From a checkpoint of a small self-supervised image encoder.
Training: soap at rate 0.0034, 6400 steps, batches of 128.
Rows from block 9, named by matrix and row number. Rows with one number belong to one channel. Each number is 128 + 32 x the weight over its row's rms, rounded and kept within 0 to 255. All counts start at 0. Numbers have three digits each. After the name is the row's rms in percent of the matrix's.
# convs0: first 3x3 conv (model.blocks.9.convs.0.weight, 176x176x3x3), inputs 152-159, a 3x3 kernel for each
# convs1: second 3x3 conv (model.blocks.9.convs.1.weight, 176x176x3x3, transposed), outputs 152-159, a 3x3 kernel for each
convs0.65 100:118150113151112109227142110183145179083087157059106184115146095153089099124106133095151116149109141096100109165130118139105118117152087131151120131111073171116074190099081169168129120091107083121100133075119135192134
convs1.65 094:122087101189164137121078158144132116133117133106110104131130131151123152135108093132128119101083146158149098152137101104130105106069125148133111126125067162070114125165139146117130147160091137142102149112175084137110
convs0.66 095:185154178177148098172165133154132070136164117122180070139150141073137087087116108147142139125123127107127112110108104131126110076178157137139149130115086160119035146124092071107158133154115107104115106131142126151150
convs1.66 100:113160217073137171173211204143087154124126149132206167111095164096116120130105114123094196086105208125112144106222112176116129139106113130066098134089129084089112128146153122118110148096125097105171135140181119083150
convs0.67 088:119088113082125108155155144095173095195131100092165151122101106130095087115123155144184102167160104152160165089139059131171189145196162186185107169197066098175139120145093117107145104136154169129045154162130100127153
convs1.67 091:090136124109176108097089084133095155124160093188103185109108088139122116147168105163107190166172145133111131156222159193106098069124122096059185156143120126124132110095132085119104143156140172096126085170125139166081
convs0.68 103:036092156089091129163150115149210145073055120166080200186139122152090096150159147121061065146169075053098129107112105070105142161145181158171117166143110131087148116107095106093152140124063126176089104102106100154163
convs1.68 104:110101125130139146195136154120163138144079135175144176133116126094192154161107127148145086104121095111097107131089130099096153165109118100103152187101147143135141111123088137118126111154126099148153081144117124167097
convs0.69 097:133080120113114168071090183135104149128099149166114130105117166128137104138109143112161105129174136129137142082163081116099089180082112116137163164157115138133115072093146135104101098147127148070064148114167150059158
convs1.69 099:099177188111179136185109085155120165087175008151131119143139154156100107084110143158144116115104118167113102118141145166137129090114129145127123182078082147103109160150117114189076151141134110135114081139169129150130
convs0.70 102:080111124099104158172063097080192156119132097112110135101137132097094172123074129127071140068107137161102091148103126137152155120154142157133102125161122125135135128107126129181098115165081147161053081111094137136154
convs1.70 105:109118174102145111096120128089114147137092135154097146157119135134162125136138130179138145168166139174150165118081160202051167175105112126156109140140136154145150161107131137125114141139148145141096093145086179090069
convs0.71 124:116162108066108110108147094146093172194124143114089109127178134105097091127094139124117124191119105092142120106113109139120080111085158116167107084165082177168091132100146085144090186094213117085134121080150168087153
convs1.71 115:098184139169097138164098143169077167137170090190113143136180153130171184115145121131148112143148118174114108162110118113113165177142089153118167175046178051109133127213120124115168078115114095196113114191114045101153
convs0.72 098:121139183098126096141097007112178131179094114126160168095140054108153149138100104131144095143091140133125119132091125102126077091166084144110135128142112087145160165148194129200116113085200146151117138066126114155114
convs1.72 095:160107139115160165084083096106153098092108114125093116134154146079120133099097099084121121146096090113083116118144106059100143111176133176151116160140107128135149046164145147130121139151111192095137156160150123112117
convs0.73 104:117136114178141091086123152099146086181151125127213132114160104064130115146078126094115159104160091136136133150140108129128143130089170205116137164120123100135158145102112090145132131096114150118155095166156157144181
convs1.73 101:127153163116125157147165107099140187067230177054123178122161076155130126113121166124106129068160153142150189076132115149123167152076092111128164150190157094155155131140138108128079137131093098144124044161129191095160
convs0.74 110:082180145080127146110114145135081114123132089197100131082142089149082133136084131066135158120204135007141083131176125116142143157131111126166089102170082116138166128115121142085134127158064142087151170122104081184127
convs1.74 115:166147156137115159117103139138151097119184136051143173095168113118118115159130150135172073127167111120170146160130102141140113086163114124122145086121091072187124164141138067144155098116154141121084087230150053131112
convs0.75 109:131118161130122159117121142079150137087158101175128158137106107145101187140074160124071110129119116128107131125179128111117088111037164128142074078149083077105186109151114088119061155117110069137142128128099122118136
convs1.75 101:146104073151138073130144087046163156107109137124182101077201214134160094150154089140145141163118122110115130150085118122156200124101169135135147202087094144132111156143165161107104109116160129106119079135135116091124
convs0.76 102:101130117160175124129155178100150116130110121151168156107130119152094198134137112117108072142179213133209108113101104065166136136140125134050172180047166101183136130160113113095159124097121110109056145101137171098133
convs1.76 100:196139124111079114119124099081125119090102170156162195176120151123112136136122067126139099113089135097148128180107157128115154126175085149105182124201059181152063188118128131166159131080130154125133142131114100097143
convs0.77 096:097087118074107113093102152146180097138126149134061131142157115099124151133111148134172099143132145038100193119098092111197130130147147176181192141051197139110111123143153143179135118100213164116097117179113117127182
convs1.77 101:131167085137149125181128121090131173208117138104120136172158139112143151157115134098107147108185122172138134203182116176136159143181172166181103120155108196127090141170129149064145140122142096138148137118149118137065
convs0.78 097:142157109172141197061133114105056117088168101055102075172106144136101080146126113146107052134120165108107108078089080166145113142084116122156120149150084139115137111159074132096201139154133094151183123202169132095154
convs1.78 095:179131087158163161158088070138091150075053098126103158140126113108094083134126149163160134106132096153086124155142182074077080094127102152106139109195067168120116100218097175153175233200255081144116122112108122150167
convs0.79 100:163096150158169093069108132161107094141006155059138135146142075131129118122161083103106121132103074180137167152178122196116186172122161158125136137056113195109136098121103155130175154180232084146160167145119125141159
convs1.79 093:109123133145096077165147117127136133107164089142114181140157150184149113179161162115132152094112085097123106121146127137145124139204104100082094096198091167082145116116136164107166117170143113143102085128163176149150
convs0.80 111:171117075148149037069107143122098080176068129091141114188100179114133155126168141157174114107149136126150084119126120123093146125126138118071146091175133162082109168135146106126101134127155148077145150128114099163169
convs1.80 107:102120160138147132090114087203136171061193109152069115184137119115156141117143091128134152142124145141102136126178089130099181125085157129184129124059186105132092166144158158111109114120117101072167157138133140112142
convs0.81 105:150167131106096120113136101139151146137106098091159132121087196146123136139127111147085128129089096083093125129092113130217132096142110083016137119097093179125158161105131040173112138075205118201100141198174128095110
convs1.81 104:094159160153109116108111127136131154138097122130091141111147121141079111074126118084115126103143139158062166097158090132163100133088139116105162073234110081168129134115127140131148117100110088115117189098116158117188
convs0.82 100:150123101118161136104123123125147071180155171114133160107111110122146084109091172105142092102074105113089085131188051138096079147134173192181175130137124123118080131118134156139134161107059102158104103105100147141083
convs1.82 099:145105114162133135111145091160143066159193194188151159124156157148083110115173085106115122150151152142140150119168158115111085115104071181063154119158197163217185152126109032154111070092077127103109138088120105160163
convs0.83 087:107150070110138094156149047127139069061157129137129165126165106142133134147164175106142175164198174112106095108218083145160103145148164156097143135071148093115174172165149163159111162178152163198169117243210070123164
convs1.83 093:136130105150108162132130142144096210162126141118128146083052123140139139117154136140141131120151111156183132088131107137142143166173091155121127093155140145153109087127102121130094169105138114155115152092179182114149
convs0.84 117:128126084106121125124133112140146174137136143169086099182096156103211111170102170136140146081130113218137097123081115143110160129129159111147121120156149125164159130150132148139129133131126122141159119068176170092150
convs1.84 105:162119116125125106142136127053122151122145146112200120109151167145134132110158127184133114141080124084109126149167107111135147120164110148135135174140090152069115133131170122108085140107138100049131141146145100150080
convs0.85 092:132137106104127131131077164072130140125101069112099149119159121101099163139120134148140120110090066180104076092106068144128140128196146103123086165182121132163154141148149110138122159112140130150098158182147127101155
convs1.85 095:094081094074135161153093127225119133122072118094068104123123154135139133110139129156148097121092095106120102146122133067067138142119141162146074197080102100155076118127108172151129187097144137124089196168140132118160
convs0.86 099:127155173140086173071105173135110144133168131143115078122120090088131154101134112114116082079141086112080114091095090136210097144062153118120115163100111114132084115119167129163118094094090094162120183136176102093113
convs1.86 093:132167090128124176118118177127120177129142108172148159111125103104144131155156126106050150110117138141123145134182094089061072126132109114118089086093115087148156124183068099090178127156076140140149112108088192154093
convs0.87 091:136107168085094113098110201162110154131105138130128120173099116114153125082109110166130149152209126162203088095109150156087119164207108126109091096034113161136109137111152100097123146108146098113082196098114147141122
convs1.87 090:164113100149075092115142148102141128097101118175119159164152143132137185170087135164141120143156135091124101179131156146110126133169114098141164106178131163164161110102099129122151116102148151144144142127057117137129
convs0.88 095:145121100123127120185144140198101094173139102161138161138137060123140150117115139140148118107102173135115123132158144068183123177111091142117199181071145120137144136173132082128094122093083109148091102120101105059137
convs1.88 097:172150097151152107113101095146111184145091163121116136115173135113123106111145081140133177076064092162084148074144054142145138178079120125144103102181130101152095096141139137107132142060133139139122123143164159104129
convs0.89 094:104092122124142088054099137131085115123117152102132107100118147104146148104165124147120122075118136110149134098085090130135109172195137099128147122101077168129166146158160131124132126131118122130090171205118072175217
convs1.89 099:133170114174135088096171104198081094122104077131163078186107127149111141081089104108157118135074104108077103151072136126146124143113145062184221132161119145153111172108135098157146138102125143175165147139126063173159
convs0.90 097:084120193108083121132107151125127128094132116166139166140130123128140105102133049153135078105114136112090133140146097138122101136124131105146131168140073122097138126208093151148130118157108121147087168158144091164093
convs1.90 097:089134145098109164083108098154096175137117147144049136125149136129149136111151117145178136171169086153195132113142130110110156077097119102136105135102115080122156112143112145141126060115111094136101122087100124153104
convs0.91 094:143153143092157126151092180092139160117113144128096093129141109143098181156124095106127136153098153146105080109083064063089133122052110125101104163143102177108113115178174144129085147115068109175034176123127105064178
convs1.91 094:131090113162126138163074101116097135101123098117135161193168135124163111148118112152117123161143097165100081177123093096131067144101110093171125156160090129132166141121122147123126078115089117127163154090078091101098
convs0.92 104:083136101085105176086080103089106134123056169146079167192097081154115132168185157172081113107104142151134135105121206094120126050091114109072106109088108145085111100140152163153165109078061132077162165115111140122096
convs1.92 105:171162149180123165159134150145055102170232029156091164139098078131132136144103085129170157119099112125057109122098150153189061138139170134101149123114163131152102139188143121159120101107086121111127154137133122166111
convs0.93 099:155160108213117099135179069146088096133075067170142135093104086172154122170112147173162106112109126124106103105100141117156108169132159131094149184175128199141184095125157141127173120146146086102144106210060103093139
convs1.93 094:130128130179166140128140135109200128132071103150133091089146058165064152151140102134095137157162113071158153112119136132061092089125129176080185139175087152120085110174087187172181145154156150140167092102137102099086
convs0.94 094:153137157079095135095135115089101113086082027157082091107107145125148160159125091137152067142184120120108098147133119082130132064143083171112110157145163127150083131139144108139077090155104153131117082107154172150112
convs1.94 099:117146111130179095123150136169170175109077157143087122167109146138164108098129150168123140101141113154110112086107190203127149156151156150088117086132131119137113148140152150183140152044159175177123082117160118117131
convs0.95 093:184167150102159143114108148117132161156103077134075095130150170160128143181105120105168065123153079137056109179112164154155165157152153140103111071140104114122139137145149073135153196084117118133122088110146139086132
convs1.95 089:084114061086110114138111135104081121161038139061130152135135125160115105179141185140139108121104138084123131187117132113110132110133189093118136101070166154140130140202141140151126111097135138135147087080128129193114
convs0.96 091:135163142139157184082100130096099111136106094134129203105142136125088108163157104100096136119068125117108129155143168102136152117124155108104128108127120107090092121147165115099146097158116186181149176088173145133146
convs1.96 091:128142131127138105121143101154125101125108050102140131173206132185166113133096134112115140088094132099134139132149129146107142112169099158137107192121138156134152175108132133133094126105176084122110101192137105158104
convs0.97 098:101158110105177169127159137131174132140079150092114130140173125114107085177107151111136147197145099130153151166174115148125105130127086165138109138118183111182067123144127083190065146170102139092142129118189141107113
convs1.97 097:082071112110120133100178154116141089196105148163144146085149141102151139140106183087079192116159180077062125151094153163109160143106136131172172174123124098213121183106143070104090134144113144132145141134170068124068
convs0.98 100:124178105105127172203072119134149146121132132140115066057113150121137098143081115117110101149106168188151145126117106119114096122149126128111136096100146130168104137120152098077140141191121064174139121189097128143100
convs1.98 107:152114105118082114152073103191167078119058135137079084143099097148104123157092111142082112143133137173078135156101141095096107175162128142053126130050134121121203116109098110168165115115129128138136147057093119116128
convs0.99 096:141144118175152068110198141124090166068144174171080156126110185072139144159112115126150125155100146152204158145164092112122140166131108225144120094118195129098171149111137074127153086170152149094153134150075177132110
convs1.99 102:162128167192137114134163091049105165132061162172108067121154188125155187059130091122169175136096098101107157145115127121132163092136097134157168084193183084101142097224141077120166146131081122146117124096085103125102
convs0.100 110:095149158145152111018157144126146119112082148073145133130097165122181114132144118110101120137125085124092100116161153128183078121160113099133171108107144085085149094123138156192077034193163101105163137123130115124154
convs1.100 108:126172141123140118144122143140111115125062093068136145132116124100086109113137120152102124108116107153097091182132144099150111113096129129063060099053152126122111182156136134193129125174100108114144135149119126129091
convs0.101 102:132123153127184128109121118086142176038158128142067127121162145123141125075075111114125154103146118144151107119133141112113111102134042129131159163122118172050156141163112083072126130144096109193109135118125154102157
convs1.101 106:174133123143107133135122159160116119091152114102108127117140149144140120109064182127148143174161079174091142179148082107059168107189099156168126079121112136095105106139143174146110124132149136125146162077118118131141
convs0.102 089:136119101092137119140116080130159077133113093137106166150144116129143152118182162115149083168136097124156148159097112144129102187131155137215089130188129104128077119131127180183133094141072118123127153131091109085117
convs1.102 089:118188148088104132124134119122129118203104141182071151173121113096086137094075165148076153065092056151088160130089150180023141095045148102172146116092136132088164147185141122124110146103147104140156137136138116122098
convs0.103 110:119114112139089047179126129086025150127095103124112116129136174174083126171122113114159099101124123164123054147120132097120165093126134168081114131125127182073095132170113158147120046056118141151177138184091134088132
convs1.103 106:227255255218156255107231255100165124161084105132129110132112137122178097162112130128081140113100154133126138090100127175170096147115152176145079145085134130122152142099136089114155190086105133135085148087148129081158
convs0.104 107:118097109067110154135174123140130114093168137176120090129111160137122128146152137132139121140153138108118149078138166145151137163127158096180090090155137141135191095151142154098127122158126124121044134171132094149193
convs1.104 104:099136119138190100110163157083150079163148188100186134159136101132143145120194136171157145139080190067086126147122124156162138122173148113121112144173105092088137189160139073114117078160091137163124163113122102108156
convs0.105 100:110154134159110125117137146159119141179073142105125155111108128055169097075171078130127116114163123152175218115090097069088085097056114186143091178082168169097201151090168114128153176115101136138162125142165118142083
convs1.105 097:116181176096127105139109159155137161068106076160157118105114103097060069090117130109106163160112151103108090125129089097101142164115045121194138121136124156109131145095169114060111087133118096122145118105157108171151
convs0.106 097:103109166137165109118128133102111153120097170130061134144130159059198149111126169125128081157172079117130181122122121123135142122098125151118057122058212160122201142161109124126149108145142145131146197132145123066124
convs1.106 103:159103089111121129118105100145120135099126115146111076119109147088075172134130134175145197109073158071068125137125134128199105117143119155184057175180000221026071103084105128123116110125109142107130107127134090140170
convs0.107 104:084017131109000129071071132085148144151122142121126183149129116182060157107124113175173103099161146117037125157119100115143081083115132157133093136146107089106163122134103136169103093072054174133093097131124103155162
convs1.107 101:116175148132178148115198073160139160185070030200120112108114137141172143151144081107147134128149082131154081097089160103162096113120131141121104134112154135162106044162179153146148151165136101130149135163123111166103
convs0.108 098:150173146194132116125120114104133113102104121094185120115141148151132168153165107089169111126120159108118151102094098057138050099141104124114132165036082088151129131123132088162071148195160078065094129126124132117115
convs1.108 091:183125149133159134141162131143142132082153138145118101058069087111156113136093139105091131110157097134096099056096181101118113083135116055124177081173126125125069129183148143160171147103136150185141144103120088133068
convs0.109 094:084115129091091090156041149120144087074137125117160152117150113112100117110122121060133168123094101090117091157146087182130131088143102082097091217151186181132199124164150056102074068112142093093186158170142090130162
convs1.109 097:117137129172098101155094126124128098122100113166071161145076108099106091169111104136101182110123143160104088098197085134194141119079119174146149132213104068089184172117203117133098101122091135103141182062111182143133
convs0.110 108:095152134130118109129099093134113101117092134161198122108124164163091171122124080142183085198087108090087152175146111108099191125145114127149137146048145141147100126123094164104092120088104166100149148117111141073206
convs1.110 107:134147139077124160134169138138136122056166100128115085190100123115095121148125121123150115139136150147110082120122140130192121115153113117140122144106137149107184164157195131142098114124116153139116137124087112136118
convs0.111 098:107193127095153129051150116155128134131165100119141137176096093184168113101131125107137162092207122200139090140115118137097120139124119094083146067195105204096066122164147102168154102167153140129131142115132113161136
convs1.111 101:133171129112121106108137151141156034137168139151171068093163171150140130115135139150185127124122119183152090115177152183069096121091129114161154096116162112086188104139110082136079127142135134181132152128120122096116
convs0.112 093:151099138124143122093185156140072157137136119192106099171134123139147091151134141143165142167115120117188077143115109076157156187134154162145160167099149142134111165125133135093170102183095144101165146139198122117143
convs1.112 094:173134187102112155101136187138030154100116161083115153095090087134051113074101067136124150147143078101091131124094163097098115077163118167135136100135151133117133123135156051136091121129124155115114116079142159103052
convs0.113 097:128168099090131161123066120132090168080109143155146172137063126117098115124135131108116135087093087147149117107122101145193089120129132168081127195126100115125096139109122116156129103208132159107127181151150105122159
convs1.113 098:133127153127135146171139163097107155113141156088068084166101131104149094116180094113039091124165165127109126089087098170147106142107158121114174126068120121073187162065134164094085064087102124129099071123076225120132
convs0.114 109:102123078086160103111137126136123133077175111101125118123117172138129125186137110146134094092149154124107106148125151125061175132081142164126137203084165132108113119117129055140117124077160116124121119071041126127122
convs1.114 109:108095164146117177105124175144108110085149172098207107135108117123144128103136129123132139107163094103128084100124150094110136101125092165158097165153072136186067139144122159123156121114162114133147152081092121154110
convs0.115 103:126153171165105192186124145104105165114123192133117188107090114170131130135065127114131116120162151126125090159143092134134101099151158159102116184113146084161149143146106187159114148138106106136068093144124202153159
convs1.115 109:190113114100104117122116165131165071158140116126108170179148096104131101120061123138093149126117110161100139122098105123130116119100116148123130078124104173099104130081107103159101092112142149130129126170177122124126
convs0.116 098:075098161077123108161121124109161208151117105123105151121153139154100091154141073105152121161076110098127109093139114094126162147112135143181120153082107092102079113095130129154134168166121134141114090083137113117112
convs1.116 098:169151153122117141120124185135112142110113148095091154135135147100180133138138145124109142068088127119085164135086138114132143104111153117120138096164156107128165090100060169101129151105174140166160117106155172125127
convs0.117 095:134132112115093153125096170086131115124105171177175160157089144107101076125127122132193115135145141094126083101138103182170137116097093193124205132114116130134141099150135164142160146168061104153146140147144110111123
convs1.117 100:100117121159118116084082140121145125103030061145070111033098152107107113124166169167082159100158151104096121111134098206146169192158160154115116166146131125140151115107085104141073088097115176144154089103099177118118
convs0.118 101:104159151155083129051167120136152116122077108132129098179101181152143133139177110145117153164130105087112123134109122116118080108131118164152126129106160108074110120112149122133110146140089131130125129105160095154083
convs1.118 103:154156155165151122130145126151108120089037128142110116114121144174077132129110137076165153148126070090138119134191150131086103127085100143169145148141116135084115158108178106142156143175129092152172138131120107141101
convs0.119 105:144106113103132159136145170138182148084109102097122116117176129149112126161097139147146158143057122090153119122113116096074093081144115106146123159175065117157169157098141121141139176067090144131121243119204106172181
convs1.119 103:161154134155121102159143138147076132099112183115163109135146099116163120118115151177035177168108158153094121124163163144132187106140134109153164112153181073221101103107156142140133135161128117110120160143152116142105
convs0.120 100:106175104125190149054109122213076157074150057086119115098133130113104120168077106084168080112134128126170085138130102116134138093166068134131106069133127075136113132110125122124135140154103127137154092151084096134177
convs1.120 101:117113113123102118119105120116072151146104072142165126092119125110098106145099152121083144102123128120139135172081170092127094098140109169110115145110101175158089114134095121124118161127187113110106159155199150091135
convs0.121 101:164143145123161079098143161114095129101058166118113128123175140127133149125107163106166125116181107182102151100151085137124107143052130100157098094182125150104120141114144133102170147163081052132186140151114110129122
convs1.121 104:110129145150124129121089128111117083120068108083126085108137108117157141109135115145132109061138093105136106138205052203079145132146113177137110160108167164052169148115107143138144148142164154104138173094103123125165
convs0.122 112:107153144108134101098112126121144098100100136168097197096120119114202125125080169181134107047127134123085125145127076128129173154143156110112185098089085143137147123125129094162138104068150147151180114032204174054140
convs1.122 104:149136119158090123127114121205133103169142157167128089113071195132139137101117139156107129104114169151119167173124110133125155171132141181151102174161067132187099136141131165065142127141161120109108076115108173120189
convs0.123 095:076129132126098017124184074138166179066046124165075153144085134156088139102118123181119139106155096137119166130091108105138105083095103148108070157133092134120150232140135120073146099125116152157106097102066139149160
convs1.123 101:129044081183109093124090117126128109103209171126155108113108137131178157124139143093138131089103145071150117128103150144188141131166140098174181119187163163198145163140143129175164181116116082131127133139179122099168
convs0.124 101:160132111125132096101165150144119146134104171123089145123188096106099120126078101139155151128141111121134093114145126185157130017126078182166149122130136119102148196136138108143084107152152148131171172081066115151092
convs1.124 097:190175095128117133117140130139209089131141177154072147149131116102170128180116098097150125161134153129189149156143073138163154114179176134134121160154199217123118151194146128127123131143095125157162166174136130129100
convs0.125 102:105116127090123129111081095103147123146077131116121127135086142144130104119121155110098105134136134127151068124142120136117155117129109159150116067113121147149062165194152126178178066093033097151143150074180058180194
convs1.125 100:099139157099156110140159107072120162130127038172095087144156115138125141134135124120103095105088105122165182123102156092123134122179136137095103121068128162145131129101123136161118195082132098090142150138121102171100
convs0.126 096:131169179128180126199084156116187143116140194157145137142134161120132202119095107101160118166140138161100127150173109129133177103147120133135133098156089169138153144212128092112119095146146077116115120103134116174122
convs1.126 099:087154104092121117131155137116130113107047169139099094092143094141085105156148118134130148054120120167148127151067117103102095154079090132130037110140110136055167087154110137153109107095125132135121150122120143172134
convs0.127 103:109150166106131128092103126103158101166129113071139106134137150156121153111145167156119110082094115155128080153158063092159158178128147104078111043097110158073114128138075124157085144104103079169094103164169088101097
convs1.127 103:163130135117106158092114156098111171099132169155121111123138169158134156105171147161184130103072138175077106154141137178091160117150103070184120096182076098145136119107150143110120210111198154068163149125160080123130
convs0.128 107:141142131085103145201070120166114159154150117190136148109134181120129111117121113123175142140089178137128102130139140127136094112139103161124132196087128124119118153143121155141142102164104115117092155122114121141129
convs1.128 104:093138093119076133136128119086117153196090119139092095150162117119124134141083121125117163128135113116141120096177148141229073115112102155152086108133117132034140079121163178135144150156111142126143116115132122176096
convs0.129 098:121146106151153097030141137204121110106132091136141212098140111142127124169085127152061108135152138173168090100063097117102128129085126090108200124157076109122030116128087097131094165184139132116111094137150135151173
convs1.129 096:116054102093088100141070148162150122184139152128154142127171102131168116139093117170104125107080159087144124092209132108137143115186107117170153152107199096192121126092111145098131124069133087126064100117086143117117
convs0.130 102:202090134079126129087097124176099139142098133116105111112123107109098115131111140160087129154124111092113132124189114108113079160092136091175195156155062175095106130152147146155141108093119119166170125116125179089105
convs1.130 104:118148169096143088116141119143084099103060116115124134106139139128078117168110174171144158173136149127157162083079093149127165096147182098102133110170177067154181120111112085110129144144125111127107114101168197136172
convs0.131 088:091088095119087110108086117089098140030061141136109070110133089157138148139104097045091083124084077123078142122154042083117155109096138161065145178130128170084071122162150107149144193153148132107111105122080127100146
convs1.131 089:132204150135183080107144117092107158121078145126054129143161110070109136082107119134146146100143170108119135190120183179142107109082116140160134117126086123108116156152101127156146118121079102148146147142145123102117
convs0.132 100:102128134125127166134155188138063154148126113082104122188121121161099136100129145094137051116080161087073138158149144118100151110111116144138225255141164148071112127154119131128141151136192144136161150112085183101137
convs1.132 102:077119109122154129127146152104076075106073142108139149080104134144138107165103101100154158113117144142153111089063131085179129186092128145155121138205104175051159112127124130100118127077088135110106174129136136171165
convs0.133 103:158152114107151141104156121147089137182124148059199168163109134130153110138085126096162152124107110122189101143090130121174110137170141140123123090148084115141080130160088104147143119096142133185193081047120114121106
convs1.133 100:110115112097093141103182148174139156124231131110095217132121150136122120143120139141135207102099127157131156154149119143093210129146076177107159125100159142151118166154143095155141106119133111100127115125132120150119
convs0.134 102:111147117099129106130132054164163125146140098114131171121163099115127104129058131116082133052076176110136092097071133146106160094130122070032196155124168159190072101090150097128130200208144120087072144140126102150135
convs1.134 103:083133077082156127122165135158127122152136126125142106147141133106127154131061128088158121132114120134114092127129082191143131087133107101147134105186148101138050151123101177120163096086116123124069116128147157166181
convs0.135 099:131152100177200098233194082184140110061070135103120154110118104103138110143097114121130090107148093115155158121166140104146125073178062106071105149128142106149141143136081137160157124142111137061137138056097101107145
convs1.135 110:170111093144083122148096083086143152132103181172076103117135142056123147112157089116143118088125148143101167110165127132132123122069134126115147112171133073181126130083120185152162117113116160138143108177156092102125
convs0.136 100:166167151159131149101144095153101152134065082132131146185176117110173159125131068160154123112146161114154092135120141055141139117170120099150094110133111168080152120095096146171139119082157096076161146173130168150187
convs1.136 098:138109131096164173120073097164193180122139097123077102114188160175096170126178189145131129150110124175160159142160130139175147096168119118216173099168166145100141080118094154065098134132174116106163144133157098093145
convs0.137 106:136153149113111130165013127213157157091118156164124133119109151171127128130116102147119129114156151124157135112088147143152039067123103195106127147123148145142156153120169126153109171183156110109143143109166113093141
convs1.137 104:096184190102153117084154114141069136132081036096079131138116107118147129116151146098157104112096164171109089085118128133123134147098125061132178030163151048123180095178150163073166057129142130132114144104131180158089
convs0.138 085:135138101111200137159119115125102154170194155090055176113104137070141116098093104178170106087163110118123076098127168172152167112121121152085160101160134134095134123081133103102161134150145063098188081093097132134103
convs1.138 087:148169102187068114170130099110151136094147183152134139147127126147064117090101085096172109106107131118087145017161084143153166165255159147142131117062145088139135142146149086120120072098127102077092120104056174102132
convs0.139 095:178182072197138102144127106173125139120167152145104119137131151089121136150157151143169130169158150079110072140149116145143153121126136154131213116097134117144134131153143158163140130131099083126134140166161115112114
convs1.139 097:136158117109094119093121093137213130220105125137132061122127117158121102106075107112141154149152131115111155130134151094136090068108123166043105078176099123163098164115137176091137079062052082171173154139107111142094
convs0.140 093:159201234111114138138092138120132101171110141174103173130120138092149111135143130130159116096125110105161065170132122173175164079142166155153125130134102155111122140075103121124112082077119087080081146133098144134141
convs1.140 095:144142157110063127170152150087036091083126064123157155113102113129077135102153092164091097118099089153093089105124171160070124104087108085126145104137132148145139131158143070134120127118100146066169135076104121112092
convs0.141 094:185151084094163126092131138101085076094109165125037094101105136136115130174131076126138096091088144143120113120125097102134141114131062142132108111096177108150137124157122129103107118074141132130151144137142209097100
convs1.141 096:132088093090143109127149115087103131127059090110123162115106136123159088109130158143131103191194123139134112129028126085106137104171121140080154101199133161136123110183097112118205177139149132186145150107152117154149
convs0.142 103:094099119117110104153152147095129150133080148139127120086159134106106116161120130138152088096201152119042124116074079101125140147127092141191132108162121094106157114130118145108113116126118045123144186052108171172162
convs1.142 103:110110116108117133116130100133092096125140071151101166128152109076120117124142186109036108125112073102101165080090109152076126141122168087056147127148104149149130095153122157121115105124153073113076166131135132157132
convs0.143 101:089155132073141146207124133106103141118139083140088148108071152097119088158165160099121139155112065109114139106152125120110121107127131110115141148129137126141150101124135130126105147107171082129131132080192154099135
convs1.143 095:154128134122131129147189140156111095212146134120068130093089174127129119146138128090127114128129156101105100125093179163135079119110160144173178151170070139101122122121150145153124102105122171092130125145142171190137
convs0.144 098:083101115132169115130126096117158145141085164140178132107137145120129142142136171109132156106144174141174118122152112160109132135106092166118132132171141108134118147143131184123110158113116149143151150125126123111142
convs1.144 103:072060116072025121163112164130085136058148097154197175140135108191148153113088129137119140127151093135091165156161152092191123149164120151110100123158133123141137121095097112154069089143150143117134125154148083127103
convs0.145 094:154143174112132139116137164113146115145073130082168141134106138084112104157167177134090128158160110122095115148143155165113163115094074148143137109094133191161131119108150078131105123144059093126130103152051112135182
convs1.145 095:130156154107126142127123136117131175109110122157116113107180132132180092145133160087140114136145131172115122076144129153131133147119094075087153075182130154136111138129111124131180163108143074068140139175129132145118
convs0.146 098:136132146154134166160179140133110152097114101144122155162159152157154210201082126109139114139103104104100105132097176160168137155094179055172087123132107153091122129098107106118138136086109094099116214132208155121102
convs1.146 092:139221123100118116150206094170113142137105153158171108141149151111126167057158120134125079094167055131079127172062197120161118082155135032146097153089189150076153134117143152130150070142103158142099114108113182110172
convs0.147 107:145109121111083144177081160121138102163215097058140102200110129119148130166132107158117152178092120120180101186074076125138125069076135126071232189124132089132162110133154087116096114188092056141116145131061164143094
convs1.147 108:146091147113122154124106137152163139175146075134089132135150104160098140114146120173109147137126178125154075145154162159050142193187090139120107132174156129179074131181086212101131131065146131142076128140091156116088
convs0.148 105:170118087147110102178113149163098130123100117168154090105106144132126082131140136111129072165145115100094146119179137119175138132127096150135161116065110137097132115120116141100132175150111048163131147134141102146082
convs1.148 107:110123083125136121064123119151134163065045125111049118107114127135128117117129107121151141127115115123099110132209080122107196126198093115197126118119138127188097118129135142117153138120130111127143120126148167120114
convs0.149 096:124114156136124136127098110130140183171119152160170097156124138100145129116095136168192130105129124118119248183094134162193149143092112102164073103093162164090171164189160131113168130149155142149133134141166158141068
convs1.149 093:201075108111122115138114118123070107126154145113168105082139152131099095135062124097063187158197130092144087111173126133136142154122101165127133136097120154111143156110188111131157126165097133138109097128164101126106
convs0.150 102:137126155110109088169113155112214127116137125095154044115135131126117100172140121116122103098156140137130132138108127073107117113072093119185130153137158123113135091154143154152110146157151102201083163109108089094130
convs1.150 099:206141094134151091138144158095098123114255064132121184124142103134096084132130153088103121118172149114151157129101106147098104109143102163136125159063123113095086129157175149159165142150083114107151176135096135130151
convs0.151 092:146137130121187144128090144105139104085143174123138127124064131122188133154151193131106085127116174145092124127169154149133099067066120079166142125121176153081134129164129120136075155112162098153138130141138115126180
convs1.151 091:124097170104109151120156118104120173110056095140074088066087184184118119127176108103082116125120131170126121062122115107118134139078080094162133092095164127080104096199183169088111130129093118149117063115114145075119
convs0.152 090:142080120156073084245173149132133100103081094060128116105051161132124149098129095122118144130124119090186100161116116126175164113129137147127139137155136131156157117137105138178151135181143128151102113119135140118156
convs1.152 141:153099124138114123129136127124103120132124135083152157135097150089109058116092140121109146116053117124126146102142139051074082137088140124084129074114093105125115099121132123142104097114111088130141122093125067077109